Rows from block 6 of a small image diffusion model, named by matrix and row number. Rows with one number belong to one neuron. Each number is 128 + 24 x the weight over its row's rms, rounded and kept within 0 to 255. All counts start at 0. Numbers have three digits each. After the name is the row's rms in percent of the matrix's.
After each neuron's rows are labels from the 100 images, of 14976 (inputs lightly noised), where the neuron reaches its highest value: "top examples" is what is common among them; "patch colour" is the nearest of a few named colours to the mean colour under the peak. Only what is clearly more common there than usual is listed. The data: stained colorectal tissue patches (NCT-CRC-HE-100K). In brackets: how many of the 100.
# fc1: MLP up (model.blocks.6.mlp.fc1.weight, 1280x320), inputs 0-106
# fc2: MLP down (model.blocks.6.mlp.fc2.weight, 320x1280, transposed), outputs 0-106

fc1.605 094:085126151087121139102121146178152133167111154101078130142130116120111162120113126136174160134132108148114071143112135114120101185122091143130121142132106144144124101156117113106131125072121114124141129110153127168063104140104124115140147136145112111096128139145115150096116104138121151127129146122118141174113115124107111
fc2.605 093:089117092126075116139093094122111151152148164127158099129148147114123180120154152154120126129156139133095128120138120195059170108154118158118155150108094153132127164121137111119129097155171143139122134107095154130144111094161145161148106096140129137150110137161122189169145099138133125113180150135153122110114122163122105
top examples: tissue: cancer-associated stroma (49); tissue: smooth muscle (35)
patch colour: pink (99)

fc1.210 112:148112165146173097111140121174142147137114097125164152107113104140153113113162124167073134101124116087129131151116159155144121150126160112148159101100130114135135102199087128109095143134096198152145116078139132137133103108097089146129119128063097131099138113116129108118112146119080139135105162102142159121160168129136138
fc2.210 136:146098124151118179100152125108124089149113137143102108135149142137139136132136180132131121118160165116092114129141152110142069124127115147133130127141103127141133145115128164170127091133154091115180130150132157153171108135096163099121157122168181124126138093151108087096151098140157123141131120127105136108072096140137125
top examples: tissue: debris (30)
patch colour: grey (63)

fc1.671 085:125117084127162107156134164099146112092117164108118126149111135134110119166106141153135143131156130107165130110137112133120103144116150121134179090113117127151120155099120126124140090114105146133154137114162128123148104122116115119145143115133104151133129155148103128142117108134142126112086127135135096157142133168116079
fc2.671 073:115092102137141126129128100121122151084129141102139153157148144106165177122169136126139131146135126109099150120152085170108119139113135124118111121149135067118150159108153162136096104148150174109110106097133142151091092134066102098137129117134110147149171145162125130148113161162151131154129135087218104114163109126134087
top examples: tissue: debris (33); tissue: smooth muscle (31); tissue: cancer-associated stroma (28)
patch colour: grey (69)

fc1.739 098:159099127129154122169153169118156099144118134126081131164125125100103135154156172158128136128104077122145142142157156095116135157113093137087097146140123139129167144086087117146129136128157143159134124055158155123089140092114133134120146158131136133117122139161113109192147156112136142159158124163136151116129112143142119
fc2.739 089:077109146150112152114171142102140085125139134115139166117095120141143139082081127165148097139112095125113139127130124117132148120136152078166136131150156136118106122185141109165113124171109177145134125153101133149136137176107120129157097128097088080109127086149124150122144100120101143113060095128109140113136147128097130
top examples: tissue: debris (36); tissue: smooth muscle (32)
patch colour: grey (46)

fc1.91 101:135152110150090135104142068163142135169103130123106118127103091117058113124146096153111137093133116126133166121123114074136137130103113104146177140119120141133128094118128125171199152112089144125121135143077120093172145108109144146191136126169134098142115115152100119143161091119137140126097137111131151161126150162097136
fc2.91 098:101103120143110085135090107126126135155111097088149066130140123123169115092111106150108130147149082159124102130108124148124109124138145123103138122142155125097152149154096107127130130136140114132129132156180168110120113130105161117128144170120102104134105137130119148127141156188108136110137136122152085097152117104138112
top examples: tissue: tumour epithelium (72)
patch colour: purple (39); brown (31)

fc1.407 084:127108169180124105120134174112158138138113116119132094121107145145142132129100129137121180136143127081128156149120148117096091151100135118110139108107098147145107126148162121139149125167100089135112140150127163128110143083102094071155128115085128111114119166130134135127180131167100142134101137139114094100113138116146108
fc2.407 070:096094129142153130128142138131164120142110082148133118091114135161156115122130110135101142149110093113123132171138148119138096128144132155156132094088113167114157111188095142128106107117132134140148123135157123161128107116134139125127129139122158172122149144185145119106135159159138111139134115185108088058156156127116156
top examples: tissue: debris (54)
patch colour: grey (47)

fc1.24 111:137101136118169124132145129127142088128123125074108140140155125131104114164095123129162142157121114106148090101072162136154134176136125138118133118136129101150129141125117069102143132094103193168176146098126147091087159082113138098138117143133118132144098134097133158149141143160103162121118129137126101131135119127126140
fc2.24 122:145123152133158106120147106110133100130155133105073131168149106112125131145081111172141139122117111118147126103071170127110113126120145152134122169165163103141136129156166112091141166145096125166159095109086143124122172115136129125137099071139118102119126143143153122149103121089094151118120121160113102138143102131156158
top examples: tissue: smooth muscle (98)
patch colour: pink (100)

fc1.356 062:163135148138124140119088083156139088133115118089138127142069168159109135111130139151090079143126150110128146120130155146060113150125137143110167135121145121109144152131123114110144144150104202145155118127100163099141106102100115117154134155156114153103077122116109125118141151123113161129115148127142145127125153144146136
fc2.356 051:106171118108090102152131147129147138150150109150173127155134112098105124175168178161149132190155124106131146136133101111089154106147107137131146154134107170129134147109129096125117125117164124118127131160152102151169136159131107159116167120134134136118099111117140168106145123126161094174134170138120128118100137108112106
top examples: tissue: tumour epithelium (53)
patch colour: grey (66)

fc1.263 091:135108162133068137107120134123162114140130163150140082124123129102144148153122129146153188174130139109109129107161104140099098139083122094145143079096063147121115115150117121140194095113075137147139142135161116133119083127120112133130118157116108121115113147133120115102108124137116115152143139139141114175125118161151094
fc2.263 078:112169151127104110150074115148139146121174083080096145078073102095137161155135116117115112106148103110110127136125132106112100143098170148106125145146124151122124131146136123140134116099180106122141123124109156142098118134112182160121089128149139085177159104156159192131110099132117179124114151171105120148165159095113117
top examples: tissue: normal colon mucosa (37)
patch colour: pink (91)

fc1.468 113:177119137124168109116139147107124165136112155158136104115124148150137123169129146211103154148121186117171106144153120101094104117108139149094139151129146163155100095137095099139110081104115139136142171130093112150149112130116142131101099123153123113138147145138100116142131126130122160153125145127096101082129089144109108
fc2.468 129:086137116165097138132154145099109086084116151082119141156110067120117079097117088118159124099128104131103136117126148169169142117140122104120140063124096075116131105091144146106122120124143124163130089147116091101103128100100096147133143133128115169132114119120136153094138125106122094126136128127134139148101155127116118
top examples: tissue: debris (37)
patch colour: grey (53); brown (35)

fc1.16 090:126134140134130120105132128126148133192128170128089080128104140132105166129185116165128188147093117108106126114150088122112137160134107114136109139106097148114172107091054102102110146127133121107156145095119138126135102107111084099111112149156148118100112157165106125198132143140172130172103148111114095130121134178147145
fc2.16 069:096128105157149134100138110143136114122166127130103157111097067164132129071111124176123133116117150115126085134119129109079136117142119099119133138120105140148115130145139141118154144156093139147150100163140149107147112133111133078130106105129096124141120116090130123151099130138105136127122142109125149123178144129170103
top examples: tissue: debris (92)
patch colour: grey (82)

fc1.592 101:165111063159163125099120107089120108124058132124110134135169111098100109164118114141099129124115101107147137159114145073144106186119143164099130128102127150127162155119134124155123184109139167154136133115166124118122167095080125074131135109154127186153124156113069142169137124170130096184189125136111142169088120154116099
fc2.592 100:112113142115119126133174118127166063133146109156090170115113117179118118105095120154162138141139109146105155105122129142109146151141127107164105089119119129143135092167187088123103108146115148122143103146117153133132101112139099169143122109095104117107136111144142135127104120131110103120094118142118115127137094160125137
top examples: tissue: smooth muscle (51)
patch colour: pink (72)

fc1.200 117:081142105133108083115157097126137123185106118136139150146141152141160183112102084161132135167138111141146108121139166094100104124105118169114109127137120138153158102152129095157135128115131175178127126144118116134119100125105129178131090130112104122127110129165144179111168138098147101147120052123106127097145159127134105
fc2.200 114:156115072093133125171107149135135157147149113146167122160095146103108176107144150132116146135145099113112095150137084106117129130136094159141123149146148110103116151115093130123120106098129109137116129138102133147137110137105137165128167147138144124128140138157151085137178126101128163137133105096146102116124149073105096
top examples: tissue: normal colon mucosa (85)
patch colour: grey (65)

fc1.55 085:156084107124142143117098138148140141144104148108155109118131143129077088141124085145121146103148151098119114124113092126107064138117135120133145119094121141143101125158128164151152136103146105093132134098145154110083099139108158135153168137157151147132131136139144152103098137112141196084076139108172103134128117135129083
fc2.55 073:107135142122143092142148133088158119134121123116124128137130153075129184118147101161090155152107068125109101086107121099145131113081093127092082149110137139151122134146099113093139124136134152116150140168106158103107103138084167135125103105115107172095110105122110156134108150123091111136122125106123104106137154116125116
top examples: tissue: tumour epithelium (51)
patch colour: grey (51)

fc1.151 097:123174140167097112117128117117117101132105114143120083133094154113147093152115126168108137158128091125163186111209158085086143157140120144145088150094113098160116165153096137109110150162112176124177104175136114162102130133116140117149154103106125136112122163153114126161111167148112164108164132165116120078135160148103156
fc2.151 104:119128129134159103082151142177112126130194142084121193133152091141104169150162128124155152097128131105098087127071118140114169091120155116135158125185121132145140131109132108125140118121112127117104163108113127103166112121082119120124094116130102142103128093132152140107135089109150116156119120097110155170090092121102094
top examples: tissue: tumour epithelium (36)
patch colour: grey (55); brown (40)

fc1.453 102:137163135129124133106144104164110101140124109120126131119123147176118139150176086137137177122135150125114149097107177120114103162108108107110162088169121140131137169107159120110129113101086131132118168104114112092129107104117113099164129159116126131087106104139168127135157117130107166091124111108065076156103131169129069
fc2.453 083:139163117136128123163119166145093117089146123078119140131116149115154125090094118087147139138168159118131149115080104173089137136095132107145129136148120090123098159117086116133126125148122102102085109083085194164081129141046117136174129103147121149109119156141162095148144113126104184105102129124130130101143102111085107
top examples: tissue: smooth muscle (93)
patch colour: grey (61)

fc1.395 086:114111098150181128156113109130143112111113163110160120106124160192142130115127157134147118119135129149127119107098129098075116112097118139092107100174132153145115163134146150099121125112176128129110122124144134119158103127079123129166193141143121115107111100124165139135130152128115179129126166123105093117134173133131116
fc2.395 066:150118143122151087135150158150125132144133153130146130137115156143139136141116115144164150146141130114128166144139147154117117087093124167085126129131117119132131144131131098136103115156097148133098088127134147173122125135107119139168093110131161147052116163145131154141148121118105133113128113175146150125124148114101159
top examples: tissue: smooth muscle (62)
patch colour: grey (59)

fc1.360 098:095096143133142158158141147090131112124117090161168105118092117092100110200142119138121134157128064138123123144156116175084115123103107143135123118101102143149103135141101117112093090151124143109113138140127128148108126127126129145149144133091137174116101134136130144105133110146131097122162131156150153095108137154106126
fc2.360 102:142131107110129100120118132146098146158128124121104102158111170156164138075097108120134157119129135130120114102149109156139160151150123099104124176142140092170114189115157135127118169111100111125116124159085139102119119089120138106141132131164140104134117168106172143129131137111092171123125141063070138114167087124119062
top examples: tissue: adipose tissue (43)
patch colour: white (91)

fc1.212 074:136149093121090104128149139120165105170092122130108154125110130102141163138101100148150086136125115111160088146130137100104095134110128158131098128136126150139135111111137093119107051109144113148155118104095147185104180100108112127141126109133116098125130110110146107102111111137167123097094117152090154114156151149086125
fc2.212 050:168092130124132129162111134094107128148131123123150130124121114148125117122153081110124113129163117079158159131148082135119150093170100113148148121139096135089116176138096127128107137150132136125150145169137131116120130190143146168138130164125147178141074122156114177143171151095121137140150103121093148151110189134099101
top examples: tissue: smooth muscle (67)
patch colour: pink (96)

fc1.2 112:152152143147128143085066148181142150153097122076165115099127167167116132114141152118112121142121139129118144127134126141130133148116107096112143108123108121157132162132099151134132122098136153111117138147136111108102101170090123167150146176144114124099123115129120119137170144137113132098106149081118151123131132142130094
fc2.2 119:156152116128132153115110194160144139135107133102170127144118171142136154109139146148113124121108135094128118142173114163137128102128107086168136131100114127153085147137100148154136136127138139087105170128158118117165078145086156132131143163132131134143110130130095094131163123146123104101107132090102145083154146122134099
top examples: tissue: cancer-associated stroma (52)
patch colour: pink (77)

fc1.383 094:110137120104124136097111065068128151131104130129112129154173153124127127118153112128124131157144109128110150126100164123105137122115146174128133117105123129136121145104124142095172138122160144174150122096177168107140137138094152151126133140101108174093125133098151125110081098156114150133137122111157128124156138149129114
fc2.383 084:136128141125107155104155151141129084152140080147148101062113099126085138153133109155110108132082129115145102116135133151137088118145130106159144088150128131178130105157125102123163152112145115140118138138097117138123133097104125147114080113137094135160128112104117124114144178171128123147097068131157179107109119164104142
top examples: tissue: normal colon mucosa (36)
patch colour: white (58)

fc1.288 081:124125133113179132153183138080135095121121167139134158100122165127135160136146102156131140142115128089169112087124129152113129141134131214088076124110104126132165110144145132136111145133144122172117132167136141117157099173112146160089095109128104134108121176131127112129136122186129125159157147127116157126102112101095098
fc2.288 054:146146100120102131143116139122170150134094134118139110138130141114108086109142133152149136133111134127117119147128129122144141098096126125118127056113118131097111084157094164115154126136149095139106120099125125080145158105079124102129168160104141139117129162136162120121188121101167143106136117147163112120129120089124112
top examples: tissue: normal colon mucosa (37)
patch colour: pink (79)

fc1.283 116:127122125133153171132138160122135144149093142116094154120136120140103184151099135130140113133104135091170119113130172116110135105127144163137128127108099146104087123098159094139120120135143137164121141131165117139090100125101101087156127128131135155138064139095133104138086126099133178161171119165121120153136145150118162
fc2.283 125:095131107101107094158129123114122122117179124090113103148104070114139081140186082133145170165120116129096132134116153128135107138131148134155148087160113124165155111149110119103130101124120114184119141122094094112095171106127104126116137125131124140136138131142095155117158158115171060098127113156133101141121123119128090
top examples: tissue: adipose tissue (78)
patch colour: white (92)

fc1.609 095:093172073124160153151140125167108111140088152154146127087132125119140132157145096167109117169127146112132116123144104091144094142109113177135130118149130092113118105075130084170108099128178117106158109111188130117121074185119138155096109122133134141120119136144127160128157147129128123141090119117121168164075121153122116
fc2.609 092:133121094090112105075145105140122170100123090113111090102144135167074141129160114092116147080121122129146154131162142144150125114146118154123122161071103115125132130139125151070125101089092121122131121168149138164162162076108138094108155132168151126151118145112111115122167126131141128124133104112148134147089110113141134
top examples: tissue: smooth muscle (67)
patch colour: pink (77)

fc1.308 102:133128097107120111150177125124162148124099170134095145113138147109108105139137100143145151130157151092136148141113144098094112167105104136158146088115091136163148100162129133137141112112143106158094118154153124087117119125094123133163147117126125156123106126097122111125123135122126130105116136128092135184135137147138090
fc2.308 104:143094134091161155158133145139121148114139151101100156121129113131133084158148099133184092104143118128109135132133123100152102152122114071151142078148125142126120091117125129176102104077113098110101148122163126133141152118129113145154183174143158124119106099106122133125104102107159132150096136141105115183114137117140135
top examples: tissue: tumour epithelium (98)
patch colour: grey (63)

fc1.415 117:147104130133157111104210130086151081125104182137156125151118131137145183124128109153165179187118123101157110154114131111151095124131134163153148107125116119118136141136122096102105086123123150105162165124155105151116110134120120114150087169128124143122140127127132106105105099122134134109066112128134104134125116159125155
fc2.415 125:136191127147118120137089157140109149162135100144125088176169115111112113123100139138123075129129155122176122130118138141115119124134140184120111154118101112176138130096110154135179178138114090161112129102128140110148155084137130106113137079149117119180081175119123109158175170141118145144160137124111132126146128122142129
top examples: tissue: smooth muscle (39)
patch colour: brown (29)

fc1.287 106:132110127123114111167128158086126129141123152157102099140084157124101176135084141154136110114129127130144124121161139144120107209129110178095105150141125180179163112117114110122105136145129102165108103117107157077121130125112161113095121105141106104136075140115128186145148143115109111140127142121108130130159159168138140
fc2.287 095:137122136100156166080162131145151108089115162135160130130105160099132155109118123156144155108172144097119165146124110148118168115139087133144137122115113118089107142115143071138143117135130179125122129101136127169091097177069142155159119157136117124109129135144092111134152135129110114117162123126148122108124102154071116
top examples: tissue: normal colon mucosa (29)
patch colour: white (52)

fc1.66 099:073121103122138140084121128124097102136087121084106093137162104127115141156141131120156116123134140124105118117101121139092126138096099118113113073145093127168163134087151129129153086114152150122158134111111128122094121081089136140112146109153092183094110107124145153116106111163123145177131153133116127150104119235148117
fc2.66 102:103124136138114154139108110068135129094080155149084143153140117114114129115171092159111158152150136137121132107130143129136101127109116123159156068099099141144127114132131125110170110138129131128104171105102145150135141144134166117108106102092139167131116123141122127123100136142126077136122109144121130101118137143120133
top examples: tissue: cancer-associated stroma (43)
patch colour: pink (76)

fc1.111 102:084128115073159118129146112143164115150122106139149162158168070170134157125152112134146175134135116100098118121145108163161099142120122090105161129134112147147134149108113088123117094112134113120115120125116121154094106111111102142128118094115134118110122170157151141127153166111154130102140121122188151149163119124124095
fc2.111 092:113118113120155153139161111125056103123166135121150089128174124173119082127126102139124130144163149131131169159140103145108135136127114117118145137123125130131143140088080125113097095171132130116145100116136122154082145109128073087128137148119110130111129144164127108141143124115098123079164127150140089117150109155109129
top examples: tissue: cancer-associated stroma (57)
patch colour: pink (99)

fc1.524 074:138125157143143123136130160138139121107127122090126147129109131153117129090171132143146147121160126108126168147114152141142124142120144093148115144120127145162093173157104129135118131138108163114114135098101137103137108118109133149147106163107110170125065127140137160135125115114133115128151115100096135117141136125125085
fc2.524 053:122151126120115105121130142122140120118150118129155137161112117176148111086112161149147136124113097091174159155153121153121148159147126109132141105120127129099115133123111119165104144161082155128134124138182145170103110162073100137159134118119127120156114155148145098182127145128117130137128143125106095100176140111103103
top examples: tissue: adipose tissue (50)
patch colour: white (78)

fc1.554 107:143105118143122128165121157083100139104094138130110110110105161087136106081127126123106102185140142145154142170122158094146102144122140166087102132114138118124169119105097130096100123143138131143161089165179161174126149115093158119103116133126111135121117155101131098129122161128113153110121128169127132119154155112164181
fc2.554 117:146163129119137161135146129145109112132193117084125142138171116179110104169134143130138132123190137118104104094083133124119135101119097097173141156126104104133140141126145092105168152117123124132129139107089120109098120159109087145152111146136108144110109106126129127141161123098110131130181103092126132156111123140044101
top examples: tissue: debris (42)
patch colour: pink (69)

fc1.141 128:146138099113093168144104198091154094173144169152081119121111159142104160144156137143150109142133117116140132102154093122125123111106100156066104112098106165124099152117126152136160098125145092133127150154120129143126109126134173120163151140142134145147122125122111147089143105087099099130152138139148137133107149151116122
fc2.141 144:119124163138158150104134143139136157136072128134146112131129152126123127137140105133074162127151131157126165126146133151159117164174152159147168135076097150132140130147089106153136123121122189080085111101121101113128114115130140124107118140075087167097130168155135132140113172131084096143139164135151113101157157144100140
top examples: tissue: adipose tissue (61)
patch colour: white (78)

fc1.122 115:181099121139107164097121094127149133141121145107143146089083116113138094117109086128144157095103158137145140126146119063113124151139143151109112132148121146104129099145092136137169130085096155159150124161146125103101110139087152130163134132184116117152127149118067123154162097129101129084077134145146133161147133116101138
fc2.122 135:123138135115124071136180133138124085127142113124161131149093130168160147091108152167125136139115102076175138173139142137107164171162141117148143144151128125162094145150129092169090161147131091178109125152144133112116133168105099143134152175110117096146087147127143155146149157103139149116144123115109135079124114114097096
top examples: tissue: tumour epithelium (59)
patch colour: brown (67)

fc1.181 086:133129118114133086118119142173134126131124108071148141134113077074080106106088152170156150097115140105131083119122124144128135175118152134119129096124136124125087093132137143117144085119112137143142104058147146167106136141090085114135137138140106115160136116141093101131133127131142145150072180129140131132083115131128109
fc2.181 099:106118124109119107193092105119080151134140132164144100162126161132128197107115127125120132142146123095112085129133105170128137168120101166117077146135123110185104164113120107094127169144137131127096156127100104158086115157126096133142125112127130114120092134112107146075143162112169159127162133106141088138127096112113115
top examples: tissue: debris (45)
patch colour: brown (42)

fc1.676 102:104112102099141090190182144141127123180129114134146136166124118092155127109147113140175158201130110101141085140141099114139153136095100141120140152144068108150143098123157072088107082147126121145124164153126089139092111123107090157094115094112108118092112126114155125125126129158108082114103102149156164147103124149098102
fc2.676 096:098157122121127160150126118096127130159143128152137140153126078155108130117140132124109187150109133107168107120120103113123140158166130144069141116114153107145149141102104131084137107101161132130116121159151140119151131151106109064131152181127144156144104106116130064132116186108110133170149181065139116103144154179130150
top examples: tissue: smooth muscle (60)
patch colour: pink (89)

fc1.162 111:114147148132136135118129133150178136124133119124143096156093107169153138091098107187138133119136122128142106120132131121110142100061136100137137155091090114172105122151135133111126072141134153115160159131106126098125176163107106125107133155123133129108142116136081128131151153111151081111143141137113096125134161127095113
fc2.162 111:122153127092126158155145143101116119113138133121142089069104114164109130124121109124146119117173159121126130145141134126129100141140138148117143132125115096112135130125170097171139155144120162122126132112130154175071110144148110139140136128140166122080130127141110158111159124177100156092149135122098129163114111161097143
top examples: tissue: debris (31)
patch colour: grey (51)

fc1.163 084:168102112149100127126097125161105142168141120151126108121138136089154142113127114153160126160136144101164108105135133135072119143124128144098133137127097095156158129113112124153103102110098179164132120147130091115151143163115137105147114107114108140113094132124101161105117141094097116146155184168114155165108123157096105
fc2.163 058:187142111142106130179136124106121134115117146111156164116139134090113153140139133114178131127157124137141156088152136071094157100139116112142109130172158107118114131095119105085165140127117147185128126089113139118124135127121144115159093113122129105119114125135116147147100102146126156103135107104126164145102148141139136
top examples: tissue: normal colon mucosa (25)
patch colour: pink (72)

fc1.322 100:122162099140114110149089139114110147155101134134145143114096137103127146152144092132114147118095149088173110149137157112118112127140163148132157082125129113143100135122152144138106152137150126143125138117144103136106099109102108089178149118136112163163123166103133157109132140138161160133096122121103110118104143154133131
fc2.322 091:114170140138129169128108153155141142056116122067095122154106102113145110112125128142155142139124096142130098162092123114122087117121150111196153133142136136147118118143113109124113120128123082190124123125080123138124129128141104157145127114110136072145103137159140122138143141118114088086144084154117103133138127131125102
top examples: tissue: adipose tissue (34)
patch colour: white (88)

fc1.670 092:137132146153124124062093133127125131119076164050139081098132167113129140124148125117117110168143113108127127133114122109115135129108094141103159111141119158146111147138136105142138088099133115096148160120192145166122095154056104116151189149145109158117107117145095139135158139159117106129109145102132166146141151149145098
fc2.670 087:101120132144088134125114167148144146135154164112132106101103129121138118132126149155135100112106142134100111129091105151116129095094111116119125135118138130127124104123135146175119123104164128129131161131161155118173118124090154119112115164127117115169121119080140148138141087083126110104096141140096114134134167110127105
top examples: tissue: smooth muscle (63); tissue: cancer-associated stroma (29)
patch colour: pink (92)

fc1.166 091:131133104099169110123144108143149133139089174110142156150139124184110135119128151155156128120103132090120125103140144146142133152123155148111190117144116127183054164090098136126117089151142141129136161121077118105151110160105174129114166112149133147102072110147123113176176092141103102142099147087090123127112140135109112
fc2.166 075:142112123113156148104129135121147119189103129111124141136155124112137141139169123142107124159119180123070137131117154141169088121110127143138151106138150129134124101163144149111166123124084107156181128109109133113173086166085120104098098115147129143126169104113144068140118128115117103151097138144184140123117144129126175
top examples: tissue: smooth muscle (59)
patch colour: brown (38)

fc1.358 099:098142103119080099114111162094105130176112114150081117103128158072152118146153097131105135128146138118147156129130139112145107120137128155084134108158130170125138118098139092121120103134119102133110098156154207124158157151107103080110157115123098136141116108113119096086142162133135135060074143133115099131178132133138124
fc2.358 085:126094094132163169165139070088085128104113092101146130128165109169136122115165105101086108141129144135128096143170153121163112154141112085150151139111106133134099146126133161115139140153142115129142111145119087119050083163128075114107120115107131170123147098124114136133104114141162098143171091103177127117097142140099124
top examples: tissue: tumour epithelium (47); tissue: smooth muscle (39)
patch colour: pink (79)

fc1.82 086:125122140128114141129146114144172120127103125097156103157136089146095126102126140151156161168116106115097098154135107139139113143091127130115135106113138113157100189115122137091124128141116122132139119100142140122120098138095074104164141165157102118111129137143114120122160129164112117129138143114146107135155149155108118
fc2.82 071:136129122110142129102139112124099143116121156104151190160174116128107118134105136142144128108152173095118159144134120160113120123114139124121155078127105163116102119116171145173126097163145094107116103067152114162116143142111093124145118110153139109154127150144111143128129085082162104093153170148146103106108116127115123
top examples: tissue: cancer-associated stroma (54)
patch colour: pink (98)

fc1.223 113:086125132166094100112090156119153143140119119094129131117146115119153142100133083156113107120136139119085101124102113150104131157101151128136167148118108110128156110129151138115178112134136146129114100112090131083137107064077101125129099114141072174148135119130070130161116135128169123143147129115117123159114156187137084
fc2.223 153:110075143146129115109129124092111150144147123112133101143156107123161106115136106169131127124127134125091132097113119171134106141130109092124168104095110128125155118138112145122159138101124132133150168097135147081153093085118124111115159168112134132149139123144105121115117121164120097155115167117135113120135125159160106
top examples: tissue: lymphocytes (100)
patch colour: brown (96)

fc1.663 088:152117119124178139098129142155119137187085092132137121138148104133148159109108129145147098141129132121096100128157123158098105107125126145137117151162113109149098168104107123116116073138140159126151130113124098146108129112112166151150102168142111145132104146153122149132147158158096123141100148132127147109129155145112103
fc2.663 076:153122141138172128128205144095138101084126154131125158083140092143092109178158093141133076117108097127135122125125122109141141126089081102147119132135130131170151156144120109136135115149167141124109103136115128085144167084115088094102097147105095102147164135086141133110132137109112138142121119166148153162127135117108132
top examples: tissue: cancer-associated stroma (58)
patch colour: pink (91)

fc1.410 081:138154116122113087135128156151141128127094116109151122128151130104157181145113107131118151160121172121143113175126105154099117166115094119112121104096080111169110130121138105120148078149206120129123161107128109121136131082114092129116111132126103107150105115112104146125156133158120100080096136132125160158163149170091104
fc2.410 051:129113130129077138091145097127148113156146108107081131144103085143128094114151124125128095149107138126127201111200138132161139162154134126141119053143104135102119185153148111129123150131134129126140116130135173137133102130095094128147149183148112119159142103141121165106169141133124124146109157134146117098136191142136129
top examples: tissue: cancer-associated stroma (38); tissue: smooth muscle (34)
patch colour: pink (85)

fc1.634 086:141163149143104111072118113109105095143131069120122123161160151134113117123136147185161097126115129139172143152137117127093099101115108108112144134123107159130131111135132093107103130171090126079155123103132161121122121102100127061122096116117115142150117162104099196114143112145101101123119144114145112104126152157133099
fc2.634 080:120157106143115131129115112100088120104106132095090178137158089119073143123158133113162148113120151130132155100126103141146140164135123136098134104168121105175109186131138082075164134154121130157120147074105092133082126088159107182175147100160109124124118174127144154122112124150124144133120161142115154134072114109126154
top examples: tissue: normal colon mucosa (30)
patch colour: pink (72)